python train.py --dataset="synthesized solo parts of chorales (CocoChorales)" --hop_length=160 --spec_augment=false --num_classes=13 --kernel_size=5 --mixing="cutmix" --learning_rate=0.016 --adamw_lr_other_params=0.002 --ema_decay=0.99 --max_steps=2100
Rows from block 2 of a small sound classifier, named by matrix and row number. Each number is 200 + 20 x the weight over its row's rms, rounded and kept within 0 to 999. All counts start at 0.
Before each channel's rows are labels from the 100 clips, of 14976, where the channel reaches its highest value: "loudest" is the band of the loudest frequency at the time of the peak. Only what is clearly more common there than usual is listed. The data: synthesized solo parts of chorales (CocoChorales). In brackets: how many of the 100.
# conv: width-5 conv (model.blocks.2.conv.weight, 112x112x5, each kernel summed), inputs 0-111

loudest: 500 to 1000 Hz (95)
conv.71,202,201,307,196,201,203,200,199,200,203,192,200,202,194,199,206,194,198,194,200,205,198,198,200,201,201,201,192,199,199,203,200,232,196,198,201,201,180,199,225,200,191,194,203,200,200,203,208,371,188,202,199,200,196,200,197,196,209,191,199,208,198,195,200,199,200,202,200,198,200,201,204,205,200,195,191,184,205,200,197,202,191,200,199,200,201,206,196,194,202,200,202,204,200,199,200,202,197,199,198,197,197,203,205,201,196,202,200,201,201,192,198

loudest: 250 to 500 Hz (98)
conv.103,205,205,207,203,198,186,207,196,199,150,201,200,198,203,207,186,193,217,203,227,200,196,173,186,215,197,198,253,197,193,194,203,203,189,201,201,205,192,200,198,190,194,199,190,195,200,221,193,242,195,199,206,199,203,164,193,281,229,230,202,196,250,197,207,206,219,200,195,205,203,193,197,194,206,206,194,195,215,191,201,191,200,204,148,198,201,191,189,199,202,194,187,199,179,193,197,182,202,206,203,206,192,196,202,198,204,324,202,171,203,201,192

loudest: 500 to 1000 Hz (89)
conv.89,138,337,198,205,190,210,178,241,196,192,196,195,198,202,207,182,205,198,200,205,209,213,211,213,200,197,207,198,246,207,192,197,183,202,201,205,202,297,182,179,205,203,195,195,197,193,203,202,194,204,199,200,202,199,220,201,201,201,197,198,185,202,203,197,202,201,205,195,201,196,194,202,220,206,196,197,199,199,190,196,204,188,204,238,190,215,201,223,197,204,197,197,185,195,201,193,206,217,209,174,201,195,202,198,197,214,199,190,200,200,201,193

loudest: 500 to 1000 Hz (71)
conv.4,215,197,198,196,156,195,216,195,209,204,195,194,201,209,197,195,210,193,184,202,183,185,213,211,188,191,201,203,229,192,208,202,199,184,206,191,197,300,202,209,201,185,213,205,202,187,204,196,185,301,205,212,201,208,234,194,198,200,196,201,207,189,210,194,199,212,185,208,202,196,253,203,220,201,187,187,214,245,201,217,195,225,208,218,215,206,203,216,198,198,189,221,199,180,201,187,207,191,190,270,196,201,190,197,207,188,197,204,236,183,194,202

loudest: 500 to 1000 Hz (78)
conv.10,193,201,221,190,189,198,198,195,192,201,240,204,199,207,194,213,193,197,191,205,204,199,236,187,196,193,200,204,202,200,251,196,197,190,253,195,206,205,199,187,186,248,153,202,202,204,204,196,178,206,195,222,197,299,201,192,190,197,169,196,206,195,228,226,195,187,199,199,200,206,196,221,200,191,196,248,182,202,272,204,187,198,200,185,195,193,200,208,207,198,210,196,201,203,182,199,200,203,207,199,200,181,219,205,193,191,196,265,188,237,196,198

loudest: 250 to 500 Hz (74)
conv.56,176,220,245,203,133,218,205,230,177,196,172,196,198,210,202,201,172,205,160,200,182,204,177,166,212,199,200,204,228,165,196,259,203,199,201,199,194,214,183,206,211,186,197,186,176,198,187,136,239,186,192,219,217,207,202,215,199,196,189,289,197,202,198,207,197,183,190,184,205,182,181,173,205,199,205,189,202,169,213,218,195,179,216,199,196,187,197,235,210,197,217,214,195,190,192,206,210,197,193,196,200,194,199,202,200,194,206,202,190,200,226,209

loudest: 500 to 1000 Hz (81)
conv.55,183,173,191,193,192,206,211,200,210,201,225,207,202,197,198,199,206,191,199,209,189,201,209,198,228,200,201,195,197,194,195,184,225,194,224,207,202,197,223,210,186,248,209,164,209,193,229,206,204,203,196,207,197,240,198,179,189,199,186,194,215,223,208,201,213,208,242,164,196,230,156,193,224,199,218,212,172,211,226,202,215,192,250,181,195,201,197,207,194,191,198,203,185,192,195,204,209,200,176,200,215,205,215,201,194,176,189,326,179,193,213,206

loudest: 500 to 1000 Hz (78)
conv.25,201,193,195,195,193,203,200,210,193,223,196,208,197,202,209,204,195,223,198,194,195,203,158,187,207,204,210,200,201,180,203,212,174,186,201,194,203,200,216,183,176,200,220,203,194,194,197,200,52,215,191,217,183,191,220,189,200,191,195,235,201,200,206,211,202,195,207,198,218,199,199,206,201,187,202,126,222,213,200,198,202,201,208,211,220,192,212,195,206,176,195,211,200,200,192,198,225,217,191,229,201,198,205,186,198,192,248,190,209,204,196,197

loudest: 500 to 1000 Hz (69)
conv.11,223,203,205,189,198,182,200,230,199,199,272,176,190,194,195,202,233,197,201,205,195,204,211,205,215,195,204,192,195,197,217,193,214,185,218,194,210,220,178,197,188,220,194,201,211,180,203,218,187,193,202,223,188,307,191,202,113,204,232,203,189,180,198,195,200,207,195,200,190,195,195,197,207,196,206,215,176,207,213,225,208,184,194,200,209,185,196,216,201,195,200,196,196,209,198,201,200,201,192,174,200,199,206,206,198,195,198,275,201,185,193,190

loudest: 250 to 500 Hz (98)
conv.34,208,190,208,205,196,211,197,189,192,206,207,202,183,187,197,194,205,205,202,204,219,187,191,207,221,198,206,250,203,215,200,205,216,194,215,201,190,209,203,185,208,196,199,194,200,162,193,206,203,201,199,194,206,192,199,201,287,196,337,203,195,220,201,190,176,201,201,210,199,192,199,199,191,180,283,194,204,199,209,197,197,202,202,198,192,198,212,190,213,187,192,194,202,196,198,204,201,216,204,201,185,206,197,210,199,200,218,195,200,203,201,203

loudest: 1000 to 2000 Hz (75)
conv.60,204,197,189,201,229,155,174,204,204,203,194,220,198,212,196,197,198,227,217,205,189,206,213,195,187,190,196,195,197,197,211,179,206,204,214,195,194,200,190,207,197,247,190,187,168,196,203,203,197,203,192,305,209,214,149,267,192,201,198,216,205,197,182,202,194,125,196,207,193,191,205,178,215,210,197,213,245,204,193,203,189,170,205,212,198,208,228,203,206,189,176,203,193,196,194,238,186,195,194,191,201,212,202,221,203,187,193,218,204,199,191,210

loudest: 250 to 500 Hz (90)
conv.5,186,189,211,207,166,202,220,182,194,211,177,162,161,183,197,196,208,196,197,203,213,205,246,204,196,174,192,202,208,168,249,189,191,211,230,204,207,193,192,204,202,223,193,205,206,193,197,163,225,202,195,194,197,226,224,184,289,191,259,213,217,206,217,202,192,191,174,168,197,192,196,189,203,189,243,191,184,215,232,183,205,196,209,198,203,199,198,187,178,195,205,190,196,190,205,202,204,202,249,194,164,210,221,212,203,195,216,224,163,201,195,205

loudest: 250 to 500 Hz (98)
conv.12,200,200,204,189,203,218,195,192,192,202,196,185,197,194,222,210,197,193,205,326,190,201,225,203,189,205,190,206,193,195,197,190,190,245,206,187,196,189,204,222,193,192,206,190,209,173,233,197,177,209,216,196,215,185,202,192,212,221,179,195,228,189,185,198,212,184,160,206,217,208,198,193,190,202,222,201,193,196,208,198,187,190,221,196,219,196,185,209,185,213,278,215,208,192,212,181,222,201,214,204,220,200,205,199,205,205,197,164,247,198,205,227

loudest: 1000 to 2000 Hz (70)
conv.79,220,185,196,190,199,216,294,198,206,197,200,192,190,226,201,200,199,199,191,200,191,198,206,198,201,191,199,181,204,224,203,193,200,193,200,187,196,191,195,207,197,190,216,193,211,199,248,199,197,206,229,206,204,188,186,234,171,205,214,204,167,201,199,195,216,204,211,185,212,206,205,252,193,208,196,199,185,224,208,202,186,236,232,176,240,188,192,202,183,251,199,301,192,212,184,191,174,206,187,208,202,196,195,201,183,207,185,194,197,200,212,198

loudest: 500 to 1000 Hz (76)
conv.49,201,326,218,196,240,173,196,212,205,201,202,186,184,193,194,194,197,197,191,204,210,183,214,228,273,201,220,207,212,191,204,180,203,174,208,237,203,202,194,193,184,213,209,195,213,206,164,185,216,216,202,184,200,214,202,201,199,197,197,195,200,215,185,198,172,184,180,192,203,173,195,193,201,213,194,189,234,207,229,165,206,201,176,204,196,199,188,197,205,208,218,164,189,223,201,205,203,207,230,196,198,199,199,213,177,200,197,213,193,219,183,203

loudest: 250 to 500 Hz (98)
conv.92,202,199,203,196,193,216,200,200,204,197,204,200,202,176,217,204,192,201,196,207,198,219,199,208,200,198,195,213,205,201,200,200,163,291,201,197,207,202,193,217,203,200,192,196,198,192,198,196,194,200,215,211,209,198,164,196,198,210,194,197,210,201,210,193,213,191,194,223,177,199,200,178,186,191,195,177,201,211,192,209,199,195,308,193,216,204,201,187,197,231,218,205,201,175,198,196,205,193,209,207,215,200,195,101,208,192,191,198,195,207,210,251

loudest: 500 to 1000 Hz (83)
conv.77,195,352,195,196,275,200,210,249,185,201,192,203,207,199,185,188,196,200,202,199,201,221,195,201,201,198,253,199,221,193,195,201,190,205,199,199,198,266,196,217,205,193,200,203,199,202,193,186,194,197,194,195,199,203,199,201,199,203,204,204,192,197,219,195,226,196,204,199,198,198,208,215,216,196,221,208,194,202,210,213,205,192,199,204,196,211,197,206,201,198,196,192,200,202,202,199,205,197,200,191,213,191,198,194,202,202,200,198,201,203,199,201

loudest: 500 to 1000 Hz (70)
conv.33,199,190,197,199,188,200,200,198,193,203,264,197,217,192,194,207,206,211,194,207,198,191,302,211,258,196,194,202,196,198,212,202,198,201,259,200,213,139,193,203,195,293,193,210,203,202,197,201,206,197,202,201,186,212,207,185,183,191,200,202,206,196,219,196,199,189,202,204,197,198,200,190,194,189,200,218,193,202,253,198,197,197,236,210,202,193,196,206,193,197,210,197,200,216,208,210,192,208,204,198,198,192,215,202,196,201,191,229,198,222,196,202

loudest: 500 to 1000 Hz (91)
conv.52,202,240,192,169,203,190,227,269,196,201,193,186,207,146,186,215,221,199,193,193,187,153,214,228,183,204,276,212,225,228,191,200,220,144,202,202,200,281,197,210,197,190,199,201,198,197,239,199,201,186,201,198,193,197,206,201,204,200,189,202,192,197,185,183,214,190,186,217,175,192,199,201,208,218,201,199,209,193,186,189,215,192,186,231,232,211,193,227,207,216,192,211,186,196,199,200,199,196,204,205,194,192,203,202,213,232,187,195,183,204,189,190

loudest: 500 to 1000 Hz (75)
conv.35,245,297,200,200,156,203,197,220,190,191,207,196,198,189,188,201,190,197,197,199,198,205,207,213,202,201,209,218,249,208,218,222,202,202,209,201,199,284,200,199,178,193,232,205,198,202,188,241,206,199,190,199,186,217,223,203,199,198,205,233,192,155,204,188,197,207,193,177,189,203,200,208,220,200,197,214,193,200,202,191,218,198,197,196,218,203,186,189,191,183,207,248,199,159,200,195,195,182,203,236,204,211,197,201,195,215,201,204,163,232,197,197

loudest: 500 to 1000 Hz (74)
conv.69,201,201,195,198,201,183,204,198,200,210,263,205,185,200,208,202,171,205,202,202,153,203,216,192,300,187,207,195,194,203,261,198,217,182,233,197,216,215,203,183,207,252,200,188,202,199,140,203,185,198,206,218,217,239,206,197,195,185,189,195,187,187,218,201,213,200,190,201,191,187,211,206,205,219,197,178,199,202,266,208,192,190,185,215,207,187,217,195,194,204,212,184,196,194,209,215,184,201,187,196,206,205,211,215,204,196,173,220,190,183,201,207

loudest: 500 to 1000 Hz (61)
conv.101,190,205,206,205,198,194,187,197,198,189,208,181,218,202,198,188,159,199,169,197,195,219,241,225,211,225,189,206,182,205,214,176,219,201,256,214,209,188,201,187,203,275,201,203,149,233,189,193,205,249,199,191,192,204,192,222,197,207,220,210,198,213,207,200,195,235,201,173,200,199,214,199,197,205,192,192,198,140,240,216,212,190,203,126,203,182,198,198,190,203,208,204,206,205,194,192,201,214,175,202,202,197,203,214,181,185,226,240,208,215,188,193

loudest: 1000 to 2000 Hz (79)
conv.68,193,197,188,201,212,185,222,197,203,200,201,223,191,204,231,194,209,314,187,209,201,187,206,191,201,196,205,215,208,205,200,195,174,193,197,182,202,197,205,200,211,202,205,195,207,203,183,203,203,245,196,223,196,194,183,196,198,200,208,203,197,198,205,194,186,186,237,199,224,201,197,193,240,194,197,201,283,204,180,191,202,178,211,244,208,221,277,214,206,194,192,209,216,206,197,241,202,209,203,203,199,203,195,205,202,195,188,202,192,193,200,201

loudest: 250 to 500 Hz (98)
conv.108,200,199,191,196,199,195,199,200,199,266,197,200,197,194,203,198,196,204,202,194,191,196,195,211,194,197,201,215,211,196,199,202,198,235,198,197,206,206,194,195,203,182,188,197,201,193,199,195,205,195,201,195,203,190,205,211,313,196,288,196,195,281,206,197,197,197,204,193,198,197,198,206,189,173,262,187,204,198,204,202,194,198,211,190,201,195,208,224,193,185,198,193,195,193,201,204,200,193,231,180,189,201,191,223,198,197,232,180,204,198,207,193

loudest: 250 to 500 Hz (98)
conv.43,225,195,200,202,204,214,191,195,217,198,205,203,200,202,203,211,190,203,201,278,206,213,200,205,198,202,190,154,204,193,205,188,196,231,169,187,198,198,199,204,192,202,195,199,201,189,195,212,202,198,195,180,215,212,205,192,195,222,203,196,203,199,190,193,194,209,201,205,195,149,196,192,193,204,185,189,202,200,190,191,231,201,339,217,199,210,180,210,198,197,205,199,199,199,192,204,185,201,197,184,226,200,194,195,215,196,208,195,204,200,211,262