{
  "train_examples": 39062,
  "n_mels": 80,
  "kernel_size": 5,
  "stem": "single",
  "muon_scale": "spectral",
  "orthogonalizer": "polar_express",
  "adamw_lr_other_params": 0.002,
  "l1_shrink": 0.03,
  "adamw_weight_decay_other_params": 0.01
}
Rows from block 2, named by matrix and row number. Each number is 128 + 32 x the weight over its row's rms, rounded and kept within 0 to 255. All counts start at 0. Numbers have three digits each. After the name is the row's rms in percent of the matrix's.
# conv: width-5 conv (model.blocks.2.conv.weight, 112x112x5), inputs 0-22, a 5 kernel for each
conv.19 126:130132131130129130126125130127126129130133131111000092126089133127127128126123119119121126116115124120124132128119122124130133143128125127135127127128124116126129124119110122111122129119124127130126125113125125125135102130130127125131127123140127141122129122115130129122122123123110077111125125126129131144142133129109125119096092124125130120127
conv.20 065:134129108126094124122113123119121133126123123197155187142165126127120119120193134143223135138124126124062130134124102113129134119118120125126136118129121137125122125116120130117111112127142121106119129106126079149122127136155134118129142156131133137150093115112113134117113120082094000150121141135135120129135122117112121137129129145187119130134
conv.21 079:113138132152131226171147135143208157165140135120130124126118121119122108112119139134136136116108116102138235160139153167126128123116118124132131134123137133129120130109121105122128137127125140124137124125125126125114096136109132111124123107120126125129130134150156121128125124113000130117108117109119121110098100122143156150127151135142233180122
conv.22 077:131126114255119137125135122125110126056119130167116124135122182147140125128121137115133123119118063115128127128124132137121119120119124155137149146137157117146136141151170142139145129231151155136114124124134135169181144131138126126148125145130099127148119127197130141208137136132130123120124122112128121121155142117128131191138141121111128125108
conv.23 074:145137139157139121107131130107149155131119147120097126237102125090139114097114107128125119142132135255134134180158139134091126116120121134111126135126122121124128143127136134129133123127119142136139136133112136135000120141129116135130122117151172156141182137133135116125130126152139117121127133138109165136255148146131133126135138103139118135130
conv.24 083:122103115128117162165191218164139136142158148124101143139127146130139143216119127131122119226131124255140125120128125178132124122127109134129108128121114113129120116060115141132131120109121118134122124128132100124131141130146127135130143124120133135120128167160146135128100121085099130117121119117110121101119121124255168144131134138123118128114
conv.25 089:137134128124123123122114127119114117126125133119112133123126125134078145122147119131132126131124135130121147134152128134120117122126117161137148133181109131127127127132135136147130130127080139147129121125134144124170127130134131124139131136106119131134124140156194137133118126131126130127122123118118130127117113126135135125134129128133000123096
conv.26 080:108113097104119143147158143155146160129164168153144147191136128108096114085116125126127130123127128125127127133123125141138115130128131124122158126124121119130132121128126126158180255190231237255137132127120125131132132137142128116107113119194125172154132127128128117132000073051091076085107124117126132131117125127132126139132136117129125118117
conv.27 082:111099104113108128157129127134089126116126122150150139130121131121117136184130122124125128092126130119158130135134139021137112130127169135168180172141151129160255144129132134109125137140123126128134132122124106132128140120135125137130120121149186115121117130128120164132107135116130146115102114120111126121118123116078123121108093115133145172141
conv.28 131:129127145130153124127122121127124125126126127185206157175255128130128128129142127126127127139127129126130124127127124126129124129124121129121125129133127132127127131129127128126132162196196152186120081117120123125128121124126081126127122127107094107114122124127116129131042030000094107130132122133127124118128112125124115122126118132128123129128
conv.29 090:106157135112130131141134134123132127139125134128138115124132186135125123140117149128130124137136156162158147123127126125116128123125130160134246188132133117122119120142146140128133125100123151096126108126121133143126130135127130120134134124122123126125120129133119133126123131138120144120120117116122112115121134112124136127115124115095082121091
conv.30 152:052127073126129133132104126128128131115095038125124099126123137125130126114132130131132129121124126126180125123129129090129128128128128128132129132138129132132136131131127128130129148145141136136129135125136129129132133130130123134133121136129125128129123124132131129121130124125124124129125129132128127126123123127132131128119128139131132132129
conv.31 100:124126122128128099128135127128132105121125131140142137132192122131128125109125134121120123127126121120124120130126127138126093130123132139066000171138125124132123122125119124128129134136152133135119132130142132126122125119136120131128136116121119126131125052123114129122131132101124126125096114126129128124126126129113120131104125123034125120123
conv.32 081:138121028101108131127124114132123135134135130123137146139141132113086018120126082107103075116095098066109121139164110131134133231142137125119131122125138128132130129117119117126126124127126135133151141164162144148145158142144153175255248247118130119132122125114129126133126127120125163125131128133126134156137136194125135104122124135117121103124
conv.33 077:124122123143123121114121106114123124147097133122130124130126107128111105110105133123155124139155128127089121124129121132118116122118118135132126124144147175255223231128129100134130169119130136197119123115117116119128116117124127135127165130136128137141135152163145123128117126123122111149132130132140125126129122124116123118111115190255196255197
conv.34 090:142135136135134127091107128130128134116149157121136129145137133111125121130131125127182137130123130115124128111124125089113115126118126143141141134114131126137154132125130121127148126131073098118147109056113145119128125134118123105129124128142138140129120131140130133133128144134120127152138121121128162138150147149102119124105117136124090140100
conv.35 074:161139164149255237169185255142128141110137127130114121136139112060090103035132128142128126126167145035149153194148123131112116121114123125126117110116133132140143129122107148115129110128122119147111118114107129103116103129122127123123142130111116126124112121121125129128121115130135125128124132130120128136127104132133119137141137129132158132128
conv.36 090:136124128168139209255164255175124122149123120124130119117136136126162177145133127129132128119147135134135153162232142128106124121124126126072124129122123125130126127127125130120129125147122096128132119140130146138153144142145124135136133132096131121120124128124116126117135137129130144118127132131128122123128122118129126123127138120127127122124
conv.37 090:137122124118136122127126133107122125126123136133124124118120119128061144129112128133135127155130139167166132139132131127114118107122104126114130129120127134130126148125129111117127116128128126133137163159130157129124126140152133122130131124121123122105126118109134135132133153128110126101140201135145136121120132109127121126130127120136118123119
conv.38 072:154131142155128047123122130131138125121126123121124136092127159155165141146135123132123130137137120109109126070111114129120128136126122117119072122114255159138150138117099132116128127124119120124122145148180138120130135133135128127125136133135146128132129101131135140130109122119138131132130133134130139135124167066124132140132136152149180219255
conv.39 106:132127124137145255255255228197138121128127122073037119113109136145129131134130115125124133125125125122134255175172140126125131132125115086119121126128125142130125133132158126138129138155137139136134140115125128129126134124137046123131127133106124131125132121121131127127139211152148131124123118129129121121120131125116114125110124119125109145133
conv.40 063:194132133144107162111131115132127139116131087126136142120138119129153132132132114126112122140150181134130158128127027042115144127141106128128135128149133132129123118146148141200166132144255121155130125126122107132105122163187130132128132118117124121116116111121154143139144128148092167108076128127107110061122108113132130144144136146145133126157
conv.41 077:127093089139136123127108124153118040125128134159115217136139138117130118125131126128117118144078144129138131117129140128121117122123111135127122127127161243184164172138133128128129134178149229132130120136124129107122118135122132098114124135126143122107155131128172108186129129134138130130135146130140121120113121111123118121109115145255172143135
conv.42 081:158174134141127080120128100122191165176196203124132113197133139126143142127121051128115118131127127128124126126121107130127147156163219131129155168131108131109130131135175142214255124101120133140124116102126128140121124119126121126124122114119129136133125111124136130125120129185175136130085128103127121171132127124130184127243125135128124112126
conv.43 099:136158134154183124124117124126126128119136129138125128126133130129123150129158125139164128118114123113126127134113120123136119149145178127118131125130158126129126125122136133134133130133123130122134127143126121133135131133126136131127172129124115116108125141131137112133133132121131131143255146180128120137155129130133135130154156133123132126127
conv.44 078:145137108137129134126130120139115098123118124142119120120129122118126122135105121044057127120122138085120114105099126120125122132123115113101127114115096129106127115117124115120115141087122131092128130124124125127121118111127142108120119134128124134096132118122108099127136139127148129127145134125128147132122136123133128136123129123121134124120
conv.45 071:107131125143128141125126128118131113141123138104123124104133157156143125148125131159130108121130149112128109131133127127117124124098119072125118125000132122132189158155125150138151118120135125140111118122118113139130118137115128116118128121131128129132134240146255166238131097085117128169118119118108124123125122114140134123208127089122087117126
conv.46 077:111106102112107214147107131128086128122126118137109130008129097092095091119128104123114104064093093070103136144149145190124133116148140121123114103126134132129136123144134155138132147147118125127141132133138136134142121132127123144153137148138141154121131138130130134152123118129129130116116128122101147133124126121149158131255136085124117090126
conv.47 100:135135129125135150134132120091133134131140134125123119113117125117121135127108127122119104146134128130112122120114133129124127128139125125127133125115125124126125128140129127144133104119123117120155121130151147128124139119127143148138140255126134137128127127124186130131132124123129130139122127129134132126134127127113119124118134115097122133107
conv.48 117:131127128133139127125122124130124130127129126143135135143138193131132127129105089111117103124133120122125122126128113130119118122121122172136144148196118115116040115122124120122125129130123123132124106128124110119125118127125146136132139138100126132124127161141142130144150130131136137118075133126121123126120110109128125128129128085098100117115
conv.49 067:132134119134124226255168231168178129150131149114127120128128242163170135144079135080124077118123119130129136138136145149128123128141147115125127131148130123143121131130108091157077117123070141101116128112120127117123128128113142126129130080135125140103121144039108194140119136087142110138109136139140148148145131121123103105115103141130140130177
conv.50 074:123134110130117130138152126155133139153155139115124122128126134111119107123161137135129121163118130131115126131123131122098158141153163122108114115123127104112157179131142184147142070111108000118119125128132131130111110119102123138158135123135134123118118115108120137134127130131160165125130193123122131145173159169118136149141125123117126125131
conv.51 083:119128121126121132120128145121127127130138153139121156210255132125123140128135129128126138154120138123124131135136083117118118123106113115121132105125135127135114126143136133144138121127114119112064128125130137117128124159124127133118116129162133129139236125117134119134064116117107114149117118141125149131127106159121125136125128133126107098123
conv.52 067:126142124137121203182168146177134117122112106111078077117077131135133123137116117126095127156154143161182255169255178150120128124123123133139127118128127112106130125127125118079108164138145133099082121019000117120104113094126148165131130152146140141167170123136123128126141115116127101129110118116129136048122136119162049138082000141125196139122
conv.53 082:131132124112146128125129127123141135133134139118098122140134117125099125109125152149127240134136123124128133129128135127124124125123122127124137125119120129137137119130116117143127120121128115124129123126126128187132144128129135153160129126094072085076072119128090127130136122124097123143197175255250124117000093115152125135138149167126123137125
conv.54 128:120126128118114103042129122083119115134130138120114123072119127130125130150131136134129133142158141131138125123124102128120122123125118148129129128128126128112132128129126130119134147142135142140147123149122133147124147134143140127111121122124131129136132127123123126131117121131138129129131123131116126130130129125123133131141126135128143131132
conv.55 067:116059132115125117123124079044120110114146100128123105122125137106136104114130139145132128125162125138150138143133101128107115189163123131124125126142150160140178157138130139149126129129124140128117124141112130130123131130117128136129122122134138145133125129120092115131117126112131149145135139146124117114111130107131133123133123066140178128177
conv.56 066:080027144129137162181138135129225186137172155135135130127127124070122030000127137173138158129122130136151255139136128123123093092122088101130164115107000130133127113105119139128126131115136140108151127129149137146135116125128145126125123130099090097120088124129142159114135000137109131124140129123123102101113112119128127133145127072123133076112
conv.57 068:129129087116147120125121140188106092117108125116118118133117120136135121130133132151150145142140125128143142128180126133102134127142126138121140183123132132138125131146140163135134127105105124103120121106121132144155129147255119054118116112116111121128112055128153135160134129132119083061209160142149131117144129126114117113122113108142188139154
conv.58 064:146142128129119128120128159140210144130083139121134128121135159153121128137197255169183255109112121131132123125106112126139132134184130100120134122141130129148144131130122118035108125128125129124136117123131158076118129109102124129140122125108132203177175128136167177143109100120106113162169152180144123120127107127150148147140150093139117118136
conv.59 078:137131138128129118127077124100121138135104121110127128121120112112098108111130134121118119197255255177255129137130136138112133115111115134155132137130126127121128127112124116126115144156194142160127128140136140105124106116109122122124123121125128122121108127119144116132161134126134122124130122121130138141149142144095137122104097118135129119134
conv.60 075:134125133131139130127130120116120125120107105116132127141129146155110221174109127035120000121109033114115131134131134130141127135120139132135128127138126103111138129153145114168176127124133113129129123139132186116124129125126128126116125125129135126110125224135156136148150120149177144112120121157159122111110116116134145128132137156134132166130
conv.61 070:129122129115142142132159136131135138119114114068123107142093121125128124129122064128121121120097124121097126139141125134123121104134153124127109115132138130132118137134132115123137147156141141128112122128122128133130148128164131119102112126142141146172131130118102130109133115140118069132117125109125152139128132171137129150150136106123086111117
conv.62 059:124125106131040150099255177186113123112147117131142145168145132151239135155201120122120114140121117116071136138142140161054128113121132128137112107122135138120135171115115123131123143151125143140217094126143200119129143125114119114122126121145146123139125128112123118136116121119161144133142111123128132123123112115078124113126012155126123130123
conv.63 104:132131102134117117147124131121131126036111081121108120113118134130124136134128130126134132126126117174126135133132128153136128129125110120119125137133127131138099136124127127141133133116178129137125112123129106135128126149127124131126125146118109114126108125132130125121113124130126133135128121120128081101123123108131119133136137121125127119132
conv.64 094:173127132133120133128124127111113113119084121112108117123065130141144146179139126137124127164143141135135126117116137121121118125114121130126134131125133125122125118121125131127134102104118126136129118111127134125137113133113125113127126131135146130120127126115127134060136131136134124124141117123133127126126131123137100126126102127122123099119
conv.65 107:255255255220178117000121093098128126129132133135135128131130155123136000083152129135145137128137159140142131132139126131127123119130128135130149137158120125121107124119101085102081132130138140131123138128121094136146132131138217161140209141112110119122115100116124124119137133137124136140129135126137130140132128132128128130131132128133128124133
conv.66 066:119126122129119149117088130155114074128133059151122116127109119141139125135187255127208119126081123119110113126142131152100069140132132129133123136114147128083116122126111103114130138126133144125130128130118113127132187130126108075134119124121123129116109118129129087112125137144141142181149141147166125127139127132098115143140117083033133118087
conv.67 072:092118121115126121093130098054134054131141137129110114133121137119122150122134124130121159124140135162120135129124129130121122059136123108129040130124148130101128152145134133128060121131102099122111128120108108128134146143230129122105112121112121126113133158234211255204117129129140134140132118136129118117119152069137149128136128131121117070138
conv.68 094:119108127116131124123116134129083117116131128131126129129128239136123134071122120090110120189160131136140123121127126129138136134122128121145126124126132132128129127201154138136134132099119125116114136149130134177221141128140123128123117116145134136141131255151207255158139111116113094127136157135130127132124134128114120113106121125123164127133
conv.69 072:113121126143144135140127123122093096127174123111112127135143131126123124144097108127119094143131137121132128131130126116123137126113140133171136130128144225149142255133130129138136118117118112093134123120133130132120133155142129142119131132128051105128070134131135132136124130131132135119110122176122000127099086073122133138126136170148155116137
conv.70 077:122131124130122126129135122128124132116117128137139141148168180153137175155131135126137120134131127121133121123109115098150134135133132122125110135123145142136136123102125105124133135124128118125128128122125082135133127101121118128120130142124166183147139159143132137145123121111121129116133118114000142138131148144136130136133132130112129127111
conv.71 275:134124132130128137130132126121134131150168255128126116126126123130134129127130131130135127128130131126125129129126127124129130128126126137133125130127127107125119126129130129124128130131128128134118123126128120130128127123127128129136131142133127101128126125124127127127130126118121121131128127132123131128130135136127128126129120131130127124121
conv.72 337:127127127129130117131126131143196224147131132125125130128127130125125123128129129130128131135135127128137121122111127129127126128128129133127130129130126130131129130138129130132129125126127143130125125127116120128125130130132131142129129128125127135129125127126128128130126128127127129127128128128133141146131127129127125127128133116127122150133
conv.73 080:119084212094115000131049061072135143148115010122126105120101157136138128200128105122130116128135130124126157125128139194120130133123124147145140156181123136113126127120121118129104127114125130124166148138136156163112102086124150147133128170128119124109129131160133151145175135129117141125128140130151133118135125131114086114129137119126141126135